From a checkpoint of a small image classifier.
Model: 1.55M parameters, 32-pixel images, arch convnext, norm rmsnorm, activation geglu, patch size [2, 2], depths [3, 6, 3], widths [48, 96, 192].
Rows from block 8 of a small image classifier, named by matrix and row number. Rows with one number belong to one neuron. Each number is 200 + 40 x the weight over its row's rms, rounded and kept within 0 to 999. All counts start at 0.
After each neuron's rows are labels from the 100 images, of 14848, where the neuron reaches its largest size: "place" is the part of the image that holds the peak; "top examples" is what is common among them. Only what is clearly more common there than usual is listed. The data: telescope images of galaxies (Galaxy Zoo DECaLS). In brackets: how many of the 100.
# gate: MLP gate (model.blocks.8.mlp.gate.weight, 256x96), inputs 0-95
# fc1: MLP up (model.blocks.8.mlp.fc1.weight, 256x96), inputs 0-95
# fc2: MLP down (model.blocks.8.mlp.fc2.weight, 96x256, transposed), outputs 0-95

gate.199,295,157,209,144,173,212,139,186,258,203,219,208,220,255,208,186,216,183,280,312,204,246,167,169,217,254,176,228,233,225,130,185,140,197,261,229,239,217,172,229,228,187,202,169,216,139,194,235,171,199,236,192,212,187,210,196,187,198,204,190,175,186,194,169,274,228,199,159,233,205,271,161,199,110,232,181,276,166,256,228,220,145,274,222,232,254,234,254,229,137,215,259,217,137,162,168
fc1.199,215,132,219,172,206,202,192,236,151,261,238,204,176,146,248,170,205,199,341,158,169,172,233,155,169,223,226,230,232,226,187,184,231,153,202,242,233,233,193,140,197,218,161,199,249,208,187,239,106,216,180,128,238,176,196,223,203,209,199,168,215,176,157,214,222,192,178,201,241,273,160,146,121,204,147,179,288,201,259,206,184,258,219,193,248,205,266,192,215,138,237,206,204,230,176,307
fc2.199,188,264,275,172,162,204,215,154,208,237,188,138,164,156,167,171,154,262,245,242,229,244,310,219,188,151,241,175,205,175,181,228,182,160,166,147,233,159,206,168,217,205,174,196,125,162,247,263,221,159,245,177,263,222,204,241,55,159,272,224,263,192,234,195,196,194,146,187,214,205,208,250,181,245,218,239,173,217,203,226,166,288,186,201,200,191,164,192,191,204,201,163,175,138,206,201
place: middle left (48)
top examples: roundness: cigar-shaped (27)

gate.116,120,171,172,279,221,122,234,187,171,182,148,195,134,185,214,181,164,243,192,172,172,162,194,201,252,215,208,171,164,248,177,227,238,261,128,154,99,129,240,172,240,257,242,219,235,162,243,181,182,284,207,286,153,241,150,223,201,200,219,163,190,216,150,137,203,144,155,204,197,149,238,168,199,167,179,190,152,197,219,202,222,201,160,183,266,162,209,213,217,227,176,202,108,157,197,217
fc1.116,143,238,165,207,182,182,222,172,89,248,233,188,208,197,185,218,234,174,126,169,162,192,208,213,215,199,152,191,212,227,168,189,235,189,76,131,206,299,205,98,161,167,277,188,166,196,264,207,250,248,241,175,161,199,258,128,185,216,217,176,220,145,229,195,265,274,199,202,251,171,185,156,200,213,269,220,203,170,210,240,159,181,209,221,222,201,224,166,221,173,250,250,195,179,177,229
fc2.116,220,201,183,219,212,177,176,155,210,231,228,259,225,129,118,169,211,179,113,180,130,213,191,123,155,98,190,178,203,210,196,202,230,184,246,235,115,191,204,276,189,155,182,156,200,174,211,221,165,221,218,213,237,270,287,246,249,246,283,144,186,150,156,226,264,206,196,200,226,234,199,210,178,139,201,211,164,132,224,228,232,228,219,207,196,143,256,210,131,203,191,218,178,165,196,141
place: bottom right (46)
top examples: edge-on disk: no (53); spiral arms: yes (45)

gate.174,176,187,137,292,150,226,199,238,332,234,183,179,202,236,261,213,168,224,243,140,141,187,117,137,228,193,187,192,205,209,194,156,218,213,187,209,221,191,224,132,164,197,165,235,196,158,208,226,175,190,214,186,222,214,182,220,266,99,217,207,219,220,193,180,188,169,213,249,239,199,191,180,118,177,209,191,166,198,238,175,221,171,268,161,214,150,147,165,151,250,119,159,229,245,105,209
fc1.174,224,236,156,215,211,211,176,247,127,207,235,210,189,202,201,246,200,196,178,141,177,199,169,233,191,210,228,188,159,179,270,181,196,199,226,130,224,204,263,247,218,157,281,180,248,166,205,183,194,253,207,226,132,203,253,236,180,127,218,127,203,172,306,238,162,282,212,204,248,219,81,244,209,234,257,245,164,249,262,208,196,252,252,167,191,206,192,261,170,219,136,232,163,175,209,198
fc2.174,224,122,244,179,211,208,93,166,251,260,161,112,207,171,239,237,136,178,216,185,212,220,194,217,235,228,220,213,99,227,190,171,250,222,165,203,181,230,258,238,186,199,194,223,176,193,259,162,205,212,198,194,229,197,249,252,175,298,198,268,183,154,224,102,219,130,153,264,195,203,189,227,205,232,243,273,221,203,265,171,193,180,202,160,212,153,157,185,213,202,210,256,198,204,125,219
place: bottom right (50)
top examples: spiral arms: yes (40)

gate.100,189,252,182,175,240,259,216,216,281,210,208,141,227,208,161,263,201,170,125,257,187,213,246,243,232,219,221,231,105,240,241,288,232,146,245,244,149,264,231,201,185,207,131,207,268,223,182,206,209,255,220,268,153,183,168,235,183,215,223,244,224,171,185,192,176,177,243,169,268,172,170,210,199,168,207,214,156,226,175,194,121,146,254,211,184,151,259,199,214,186,253,219,154,164,118,209
fc1.100,228,167,208,187,178,243,235,218,234,184,157,189,148,224,196,227,269,237,268,159,113,163,117,212,234,219,134,212,222,196,243,254,170,158,185,201,207,120,228,219,158,249,179,185,176,223,276,225,132,226,190,206,233,123,184,191,132,172,252,191,200,209,200,186,190,219,165,229,206,165,149,174,193,187,179,273,218,261,68,169,211,222,205,155,219,143,139,222,216,246,193,160,151,240,157,224
fc2.100,170,146,148,125,239,215,143,230,205,191,197,227,161,215,218,223,118,220,200,131,261,190,246,171,191,160,205,275,185,232,193,117,249,219,178,306,230,174,227,159,205,171,234,168,202,253,219,187,135,178,192,198,168,122,253,172,199,217,152,155,178,165,162,215,198,255,191,198,169,207,203,215,209,254,182,156,150,239,254,245,190,191,198,239,208,181,202,147,251,309,158,254,185,260,159,242
place: top centre (51)
top examples: edge-on disk: no (58); spiral arms: yes (48); spiral winding: tight (32)

gate.166,191,167,159,184,167,152,161,202,248,189,229,195,187,226,238,244,185,218,174,250,188,204,205,197,165,197,168,257,294,198,149,111,204,195,200,181,257,129,267,279,234,182,163,170,183,208,254,226,191,163,230,290,172,197,217,243,231,164,242,262,232,275,205,195,257,191,256,138,236,240,194,186,169,154,245,251,184,219,183,302,247,170,140,277,197,187,205,219,242,173,144,207,210,215,189,151
fc1.166,173,203,90,249,261,248,165,177,199,173,232,262,191,118,145,162,189,232,177,173,193,160,183,177,189,189,199,252,214,178,234,306,219,179,275,200,210,169,254,151,215,239,177,189,218,178,262,220,202,191,157,224,206,225,186,141,199,136,205,177,171,251,218,252,197,183,245,261,160,224,240,180,264,248,120,227,268,252,198,246,222,163,188,184,148,247,250,241,240,232,173,227,196,136,168,170
fc2.166,197,181,242,209,186,122,205,192,187,109,205,179,204,167,268,246,184,191,229,130,289,191,193,221,230,213,179,206,254,158,105,199,214,160,228,134,191,201,199,244,232,217,206,246,166,232,154,226,196,287,134,266,230,176,209,152,161,200,228,187,198,148,208,210,106,158,181,207,185,140,229,236,148,201,196,179,126,107,228,204,200,221,249,187,224,235,268,137,191,171,165,184,199,170,140,210
place: bottom right (32)
top examples: spiral arms: yes (39)

gate.1,262,226,271,212,173,152,222,124,191,200,308,259,189,200,216,247,304,186,221,233,194,198,248,149,159,202,167,240,178,151,147,195,256,174,237,149,219,223,244,200,209,229,179,218,276,234,144,133,174,262,176,223,214,185,157,211,211,236,215,236,228,133,232,171,233,186,228,221,154,230,269,286,227,203,190,209,126,177,243,231,178,154,158,209,217,202,169,255,219,204,188,162,198,227,178,269
fc1.1,209,226,155,233,271,229,242,279,149,253,303,236,216,276,235,252,251,224,209,193,102,170,276,154,194,171,166,151,121,209,245,210,211,207,188,193,187,155,247,152,211,217,153,257,164,193,214,234,211,185,228,207,140,172,198,170,252,221,221,176,196,256,178,177,207,233,285,195,193,181,151,238,179,218,246,195,196,199,262,205,233,150,229,203,173,193,286,281,177,163,189,209,145,196,193,194
fc2.1,194,236,240,229,208,172,196,299,230,160,176,194,182,167,188,210,171,152,181,204,151,192,292,118,224,131,183,209,197,96,176,166,138,254,112,173,207,263,218,278,247,180,193,220,223,204,244,192,165,221,158,234,209,233,195,203,218,193,232,207,216,173,283,277,213,201,204,186,126,151,184,168,198,228,227,174,224,259,160,205,202,199,248,186,166,191,277,181,190,189,207,262,212,241,152,284
place: top right (72)
top examples: roundness: in between (62)

gate.66,214,198,136,138,235,215,230,241,188,271,184,196,167,171,181,224,129,219,152,207,154,86,199,169,175,169,273,184,245,128,163,209,275,178,183,140,132,204,178,197,222,222,187,231,214,224,185,248,195,204,174,216,193,214,193,167,262,197,204,176,184,231,138,283,209,218,176,223,243,289,210,221,184,265,214,192,166,226,180,144,220,244,158,177,220,137,175,265,249,208,156,160,235,176,131,277
fc1.66,203,211,191,171,167,197,157,285,208,231,248,186,251,246,200,227,191,163,184,176,208,126,203,178,148,184,218,233,243,132,223,202,244,194,135,143,196,155,189,178,174,199,160,228,188,115,105,230,173,146,159,157,239,138,210,208,149,220,207,211,170,206,121,230,228,248,190,204,195,129,200,231,212,240,163,261,175,197,157,200,173,190,269,160,211,217,293,124,225,295,257,261,186,198,207,196
fc2.66,169,199,228,162,184,210,158,285,252,162,210,220,212,215,178,285,241,263,158,186,178,213,138,192,138,151,255,216,224,283,195,121,210,202,166,218,180,256,179,285,269,183,191,270,177,156,255,219,198,249,191,241,159,172,187,180,176,202,253,195,200,210,145,231,195,184,150,264,197,163,171,204,230,228,185,199,171,150,232,133,240,98,136,222,258,192,219,176,171,142,148,236,196,199,187,223
place: bottom right (60); bottom centre (30)
top examples: roundness: round (44)

gate.96,116,259,197,214,169,197,170,255,200,149,255,190,118,166,237,178,229,211,194,188,214,152,248,206,236,116,178,214,156,131,174,122,222,221,209,231,200,157,117,213,187,151,199,226,209,217,271,161,177,215,152,231,176,226,211,146,204,176,122,121,191,234,155,230,129,178,187,207,185,176,240,168,264,123,182,202,179,101,236,186,158,208,167,216,225,261,171,229,250,206,235,162,165,193,214,189
fc1.96,211,182,275,65,196,157,181,162,197,219,180,207,209,105,178,211,164,271,187,190,171,247,202,204,253,248,178,235,164,261,212,218,243,195,206,251,182,224,165,170,230,268,194,182,172,272,181,153,184,226,214,224,183,208,183,269,196,232,176,207,217,221,136,191,253,248,198,186,247,186,163,161,203,208,202,166,184,273,309,227,143,170,214,179,243,206,189,193,219,143,241,149,263,274,236,244
fc2.96,230,168,198,157,184,257,259,164,166,113,203,145,210,256,203,191,277,260,160,182,220,119,177,112,207,218,203,247,156,243,217,174,154,128,133,177,190,225,217,304,174,174,214,140,176,214,191,213,179,264,250,234,223,203,226,176,230,197,236,229,226,214,156,262,187,242,200,226,238,161,211,146,259,196,246,217,176,251,195,232,192,191,195,136,186,181,178,204,204,284,183,158,187,207,191,295
place: top centre (41); top left (36)
top examples: roundness: round (45)

gate.176,220,160,246,161,256,227,140,156,166,209,126,246,245,203,205,191,214,181,239,313,205,264,199,207,186,189,196,221,240,199,199,170,199,81,219,206,211,260,259,196,251,136,161,252,202,188,216,145,219,172,192,205,199,189,196,236,244,138,181,224,175,222,99,205,206,201,203,260,196,289,299,128,262,175,258,127,217,152,195,244,195,218,173,182,197,190,207,169,196,215,186,213,202,220,179,183
fc1.176,174,226,179,261,188,196,215,253,137,121,139,215,188,144,190,144,227,207,183,197,195,198,199,240,144,179,269,218,155,180,189,217,216,208,202,169,217,211,175,185,149,230,198,162,208,207,212,171,290,98,155,121,177,172,174,233,153,203,247,204,226,209,206,110,231,237,256,197,240,139,160,186,115,223,179,176,295,248,222,248,138,225,226,175,214,178,139,223,187,233,197,186,233,155,287,202
fc2.176,272,200,174,204,247,229,189,212,212,206,167,221,242,148,201,267,217,244,176,234,199,265,113,163,167,171,214,236,190,192,176,249,131,171,172,213,194,250,254,202,259,226,259,155,178,184,130,157,172,173,191,188,235,158,182,206,198,175,173,160,206,223,162,220,144,206,196,237,187,247,214,291,144,174,239,125,217,149,186,251,159,299,248,189,187,188,188,139,248,249,124,221,247,229,205,125
place: middle left (32)
top examples: spiral arms: yes (40)

gate.33,186,153,212,223,199,205,230,78,240,197,270,147,184,134,176,198,247,205,259,168,201,235,195,202,124,181,149,224,157,205,241,197,235,195,94,143,239,192,227,166,210,219,205,161,121,193,316,237,129,196,208,204,202,160,143,117,193,251,175,164,227,184,220,183,199,229,149,150,193,204,202,218,277,213,182,195,230,184,236,156,140,167,148,257,200,176,194,179,223,219,258,219,221,201,188,190
fc1.33,212,197,139,228,179,166,240,226,183,238,225,221,128,273,246,252,176,229,267,240,152,248,121,210,173,213,176,158,147,234,198,195,186,187,182,168,212,161,181,190,216,227,247,153,172,233,207,220,166,193,168,156,106,155,222,187,189,209,225,143,225,315,274,191,226,227,217,248,151,193,187,121,243,198,190,143,224,189,209,124,223,152,170,192,190,221,177,199,148,104,150,126,193,177,213,197
fc2.33,217,177,203,157,120,225,218,229,180,128,158,258,179,182,107,234,223,150,196,205,194,130,216,206,229,238,258,160,241,218,221,196,237,214,157,170,158,238,157,281,59,194,184,225,240,221,167,222,216,156,187,184,209,233,233,274,233,184,213,207,165,179,204,272,189,167,135,218,218,213,221,236,257,267,178,242,200,119,183,185,214,190,152,198,228,258,242,175,194,207,260,146,184,185,222,153
place: middle right (45)
top examples: roundness: round (43)