Rows from block 8, named by matrix and row number. Rows with one number belong to one neuron. Each number is 128 + 32 x the weight over its row's rms, rounded and kept within 0 to 255. All counts start at 0.
# gate: MLP gate (model.blocks.8.mlp.gate.weight, 256x96), inputs 0-95
# fc1: MLP up (model.blocks.8.mlp.fc1.weight, 256x96), inputs 0-95
# fc2: MLP down (model.blocks.8.mlp.fc2.weight, 96x256, transposed), outputs 0-95
gate.21 [119  40 195 132 114  94 173 193 110 136 143 116 145 188 139 181 168 166 112 101 165 126 128 149 114  86  99  87 131 111 122 150  69 151 111 163 127 107 112 127 170 165 105 115 112 167 104 151 137  53 118 133 129 161 103 145  91  97 112 131 170 109 100 117 109 111 127 138 166 132 136 163 121 143 119 187 149 163 102 129 117 111 122 139 158 155 149 180 147  25 191 150 159 162 135 101]
gate.22 [170  63 121  50 127 129 168 162 117 158 151 129 197 130 142 107  95  93 175 116 138 122 132  84 121 132 100 194 113  38  86 171 106  69 131 107 120 134 149 124 104 195 188 148 163 106 108 165 125 161  87  91 131  79 125 124 129  70 134 102 114 125  86 141 142 140 141 108 138 151 133 148 128 183 164  63 123 102 120 149  90 184 157 126 169 141 125 147 128  99 130  87 138 136 129 132]
gate.23 [123 149 105 121 146 125 131 127 210 123 138 138 187 112  93 128 145 112 140 134 103 145  99 112 104 124 115 168  94 141 127 189 114 122 203 112 159 139 148 183  88 107 156 121  96 132 171 148  75 164  74  97 142 120 168  57 156 155 129 128  91  89  64  75  91 131  82  70 136 150 101 105 186  75 146 110 134 165  97 170 115 118 140 146 155  99  99 154 110 133 120  50 111 115 133  92]
gate.24 [111 183  80 157 109  62 133  63 111 128 112 142 102 126 132 126 153 185  42 116 156 104 149 137  97 102 122 167 142 105 132 136 128 203 124 131 189 150 143 144 107 122  98 116 110 116 122 128 115 198  85 136 151 132 113  33 187  88 116 100  89 105 159  80 104 142 110 157 123 111 137 126 144 174 133 167 128 132 102 116 154 193 120 119 137 144  91 127 148 174 148 105 167 166 120  69]
gate.25 [136 169  75 170 165 154 106 156 171 203 171 140 107 136  75 136  83 126 121 123 100 126 179  62 152  99 121  58 135  98 110 145 134  93 119  79 168 141 102 143 133 165  97  93 102 177 124 135  82 124 155 142 155  81 146  89 154  91 108 107 159 138 111 110 103 119 182 127  59 104 115 118 160  47 149 113 134 111 135 137 137 145 158 206 121 172 184 101 138 137 107 119 142 116 136 144]
gate.26 [129 159 101 212 182 166  86 106 120 122  91 157 170 114 150 181 111 161 135  84 176  98 106  57 175 183 121 177 120 106 147 117 145  81 130 125 124 132  81 112 130  82 140 127 164 136 138 176 140 140 131 111 165 151 130 182 173  75 143 140 148 136 156  91 135 116 185 149 114  89 168 125 115 150 111  44 145 140 155 189 127 140  91 136 172 140 117 125  99  92 156 110  98 167 134 150]
gate.27 [132 111 120  85 163 120 101 120 136  73  61 197 143 139 140 156 168 159 138  63 113 125 151  95  82  69 133 178 182 111 118 155 139 163 131 132 128 134  79 220  82 130 156 157 102 145 127 126 120  54 148 140  75  59 131  94 177  97 121 152 146 149 142 139 122 106  94 162 153 167  74 132 132 165 164 173 118 119 156 124  92 145 108 146 134  82 114 161 108 103 131  91 127 148 110 134]
gate.28 [189 131  88  78 130 172 171 153  91  63 108 108 100 136 141 146 127  53 172  81 124  93 162 142 188 136 142 107 120 105 106  96 119  98  98  66 145 150 204 130 144  60  46 149 129 140 138 143 141 126 116 110 175 160 151 140 118 122  65 114 142 142 104 164 127 129 193 116 148  74 124 128 150 147 164 138  94  96 116 112  95 155 142 102 133 139 177 103 124 132 115 119 102 113 190 131]
gate.29 [ 83 147 123  88 121  70 117  77  93 149  86  76 156 108 178 128 103 100 105 116 184 145 191 133 139 126  81 162 143 109 146 133 113 107  73  90 149  82 112 120 104 127 112  81 124 127 152 161 157 100 150 127  24 163 154 157 138  96 154 126 138 122 135 113  65 117 179  97  94 138 110 156  96  75 132 142  93 141  75 140 162 121 173 151 134 123 152  75 153  67 165 119 165 107 142 104]
gate.30 [161 152  97 150 143  95  97 139  73 100  47 118 100 141 118 133 142 112 181 116 109 141 123 102 161 206 108 189 144 129 113 165 157 139 176 129 149 129 105 108 100 169 140 150 119 184 164 105 147 147  98 181  90 142 109 149 126 147 118 162 195  64 106 178 178  99 138 174 136  99 121 142 164 114 131 163 183 157  98  91 154 164 109 140 131 128 199  86 117 175 108 156 114  96 132  94]
gate.31 [172 149 142 122 148 128 124 179 105 114 170 117 141 109  99 135 131 102 194 164 230 132 162  58 131 106 131 137 215 139 170 144 103 128 166 175 149 130 160 145 128 143 174 185 111 156 167 114 163 144 167  88 142 150 117 154 183 165 128 142  98 151  95 111 130 111 161 125 149  93 149 175 196 125 156 142 171 174  55 101 126 107 111 145 139 130 123 174 159 131 124 112 141 166 139 128]
fc1.21 [138 118 101 158  97 127 105  85 199  84 110 126 126 126 128 240 139 133 189 121 146 142 108 128 126 165  81 127 157 121  89 130 111  97 149 183 143 147  88  43 136 136 126 157 143 103 162 150 135 195 118 132 149 167 113 129 114 150 115 116 103 109 162 124 121 101 158 149 104  83 147  92 106 102 149 203 151 130 134 153 190 160 123 103 106  50 125 171 157  74  96 125 120 119 161 140]
fc1.22 [131 155 115 156  97 153  72 141  70 136 118 109  90  72 156 161 119 121 160  81 111 132 169 150 158 183  99 152 138  88  87 136 180 124 103 122  50 189 117 116 142 131 144 141 224 115 143 142  76 116 119 146  82 117 115  95 112 122 141 173 139 138  66 102 152 110 177 141 111 129 101 134 109 203 104 121 167  78 120 102 128 117 134 147 147 138 147 131 210 160  88 127 132  82 112 121]
fc1.23 [100  85 138 159 174 161 137 146 110 192 134 195 157 147 154 177 136  83 124  87 164 140 116 139  79 161 155  93 130 106  94 106 125 166 120  79  90 126 131 185 124 151 117 149 201 111 101 125 119 148  99 126 156  99 158 132 119 102 127  88 132 158 116 144  78 163  81 150 201 100  99 130 125  63 184 133  97 180 128 147 201 106 155 138 123 171 153 111 112 110  87 146 134 103 183 149]
fc1.24 [182 107 101 125  76 116 151 102 148  67 134 176 135 110 145  59  97 117 115 116 109 116 122  90  91 167 157 170  88 143 152 202 138 115 126 116 149 105 106 134 155 142 113 155 193 145  91  96 118 141  99 175 109 132 128 154 166 191  93 174  61 110 108 160 145 168 191 103  96  60 121 115 153 129 132  95 125 126 118 174 101 134  55 184 157 183 145 154 105 130 149 121 121 115 129 123]
fc1.25 [112  86 139 194 109 105 146  88 154  77 137 130 152 106 129 108  73 116 176  95 112 179 150 101 110 166 135 151 115  83 119 115 157 182 172 155 165  91  83 121 132  89  98 135 115 128 124 142  98 163 147 111 142 117 141 192 143 113  73  67 109  85 122 113  68 175 130 127 146 130 162 160 150 104 137 207  54 148 103 152 151 161 119  82 122 169 117  90 188 143 105 151 123 175 139 156]
fc1.26 [ 96 125 194 173 133 150 173 147 203  90 146 160  93 144  89 128 129 136 127 123 159 124 150 161  69 144 123 180 124 113 109 112 149 127  88 139 101 113  90 121 183 104  91 186  72 136 152 124  79 160  94 145 121  61 100 107 148 136 107 141 146 118 180 119  88 146 149 117 125  53 121 139  71 160 157 149 101 197  79 159 135 101  86 129 111 100 151 131 199 135 160 107 146 130 114  93]
fc1.27 [127 166 127 107 116 137 106  85 138  51 121 112 138 172 138 104 100 172  68 179 153 172 146 145 125  96  88 151 126 114 115 143 178 156 106 126 108 123  87  83 146 145 140 111 180 134 141 135  65 228 154 153 103 134 125  78 168 129  92 172 136 127 108 116 200 111 110 130  75 159 118  97 106 138 172 193 145 187 155 122 121  77 106 111 121  95  93 152 114 122 131 140 131  77  99 163]
fc1.28 [130  86 117 146 175 124 157 176  90 136  92 169 194  87 131 136 116 129 153  90 112  64 131 126 153 140 143 117  59 152 165 112  69  96 151 114 168 186 155 149 163  84  79 125 165 146 164  98 128 130 141 131 154  91  74 131 155 159 149 141 141 191 116  94 131 102 160 146 117 185 149 136  75 100 135  80  97  98 156 155  92 119 166 105 128 112 213 162 108 131 162 143 105 157 126 163]
fc1.29 [133 146 147  93 103 141 146  76 159 139 143 105 124 130 198 146 188 171 151  89 173 126 117 120  56 124 137 125 121 110 155 158 176 149 113  89 141 115 139 128 112 141 162 112 108 108 135 198 123 156  11 115 153  86 103 152 150 157 155 114 107 150  97 105 142 128  96 101 143 169 145 133 145 130 150 149 149 135 147 148 132 101 144 130 100 162  39  54 126 125  92  68 119  64 134 154]
fc1.30 [ 89 104 169 128 108  78 110 139 156 134 144 126 107 135 180 143 153 111 128 141  64 130 162 166  83 109 113 122 147 137 200 214 114  89 108 163  85 124 151 133 112 139 137 172 150 192 177 176  86 143 142  91 191 136 109  88 159  94 138  86 134 120 144 140  89 133 126 172 104  98 120 122 162 140 144 154 163 152 163 172 100  93 114 170 116 144 107 225 117 114 141 188 129 129 161 138]
fc1.31 [117 129 171 124 156 114 119 110 179 131 124 170 187 131  89  97 183 205 132 112 154 113 156 106 119 149 128  98 102 132 135 142 160 192 194  72 138 104 174 130 175  85  91 159  92 135 195 117 168 112 131 102 134  81 145 106 149  75 105 160  84 118 202 125 108 149 159  72 124 176 167 146 126 117 131 181 107 126 172 163 153 129 110 135 145 103  96 140 107 164 113 166  94 114 116  89]
fc2.21 [133 141 171 149 127 143 146 150 121 155 148 148 108 143 135  24  97 161 130  59 197 154 132 127 133 169 160 134 152 114 155 116 104 162 107 118 118  80 154  76 119 118 152 149 156 102  64  98 141 138 138 154 153 126 121 159 104  93 130  73 167 150 134 125 107 132 113 150  97 100  87 156  81 144  96 138  90 144  99  77  78 157 121 177  69 170 168 126 138 171 175 104 211 101 124 150]
fc2.22 [134  90  93 151  77 140 174 161  78 130 106 154  67 167 151  90 125 131  76  87  95 113  74 136 117 165  76 144 132 136 139 115 142 143 128  57 165 127 144 107 160 151 111 125 149  70 140 129 136 109 166 102  88  83 168 165 157 138 123  65 122 176 107 133 134 149 155 170  57 106  99 140  83  87  82 163 162 135  84 154 115 148 164 128 115 172 126 158 208 123 167 130 135  96 120 114]
fc2.23 [173 169 148 175 150  82 100 138 166 170 177 113 114 100 172 173 109 110  80  83 136 137 131 142 103 110  90  88 102  81  53 132 148 145 151  85 109 136 127 133 154 136 135 157 126  98 180 125  92 198 108 162 134 127 130  68 113 108 153 104 111 160 113 163  89 143 134 126 153  91 111 139 166 126 108  97 197 152  73 133 135  87 121 209 109 114  86 124 153 147 100 103  98  63 108  97]
fc2.24 [123  82  89 112  83 137 157  87 120 114 122 149 121  96 141 153 117 127 105 164 162 122  81 106 110  78 124  88 155 174 179  51 141 127 145 180 171 129 141 114 130 155 102 118 108 131 158 189 129  51  97 175 156  64 128 144 152 158 140 159 138 162  83  90 136 141  72  89 160 122 125 187 181 163 140  83 100 184 127 109 102 163 124 120 149 147  88 153  86 156 103  81  91 125 109 140]
fc2.25 [112 214 124 168 163 162 130 105 146 150 187 106 100 174 158  79 141 116 110 109 156 130 112 146 140 177 150 136 152 170 110  86 145 162  91  55 108 100 112 133 115 156 175 131  50 127 130 154 122 130 189 101 167  31 137 116 132 124 157 200 108 114 142 129 124 115 168  99 148 133 144 110 147 108 122 154 147  72 133 144 111  96 151 172 166 177 139 184 126 127 148 116 173 116 151 122]
fc2.26 [142 112 114 178 149 114 149 148  99 112 171 117 160 130 134 154 138 197 121 114  97 118  84 152 135 131 106  76 135 129 195  82  94 171 116  72 172 127 132 147  98 115 178 105 126 122 120  96 136 106 131 155 154 104 130 158 178 114 162 161 110 100 175 144  91 113 104 104 122 163 143  98 135 113 110 170 126 184 131 200 178 134  95 146 173 115  79  84 150 115  70 145  93 202  45 147]
fc2.27 [171 168 135 116 131 100  59 127 144 144 137 119 135 136 126  74  67 104 150 182 141 111 227 175 176 129 124 128 132 165 133 102 108 135 116 101 143 112  73 121 137  98  85 135 138 124  90 153 139 158 114 114  93  60  82 141 123 120 154  54 180  67 151 129 119 113 108 105 133  84  84 137 129 140 124 119 102 101 176  98 128 151 156 178  96  98 100 121 156  99  85 141 155 202 102 158]
fc2.28 [139 154 143  88 118 122  92 229 163 154 146 124 118 105  39 130  89 163 112 160  54  91 167 124 181 105 132 143  97 101 151 137 113 101  94 152 111 147 143 107  96  93 120  90 144 185  94 155 146 175 178  74 138 136  82 166 135 159 126 171 120  77 143 182 165  89 147  88 139 101 109 134 121 141  92 114 121 133 126 105 183 148 113 110  99 164 122 163 143 121 162  99  83 149  98 119]
fc2.29 [ 91  49 118  71  72 154 124 118 121 153 110  99  78 144  71  90 107 116 109 118 111 165 131 178 148 119 101 157 102 131 126 135 117 113 140 112 128 134  79 132 175 163  95 108 176 118 111  88 168 101 118  84 124 108 111 140 157 155 108  62 195 137 152 158 156 126 161 169  63 168  72  74 165 158 155 110 100  59 116 127 122 175 102 118 157 113 148 105 142 156  88 101 173 151 119 111]
fc2.30 [ 83 147  88 150 154  91 127 110 122 119  77 102 101 134 142 173 103 141 140 151  88 162 161 148  85  72 106 120  91 108 158 147 135 120  83 154 154 160  71 145 116  80 154 147 102 108 163  97 216 175 147 145  64 106 100 103 162 205 188 128 153  73 168 162 151 100 130 131  92 110 102 163 147 154 169 128 118 127  99 105 161 159  99 140 105 121 134 161  87 144  90 164 122 142  70 147]
fc2.31 [126  77 124 184 110 145 115  91 127 120  70  94 139 152 102 110  81  93 119 123 130 138 108 172 141  83  83 174 126 170 120 116 148  73 131 110  84 178 148 153 121 126 155 132  94 133 126 167 128 164 176 126 125 149 119 147 179  92 187 159 160 152 157 147 213 118 127 152 163  79 159 140 115 187 132  45  72 155  76 149 102 103 168 124 170 102 138  79 142 109 173 114 120 130 153 121]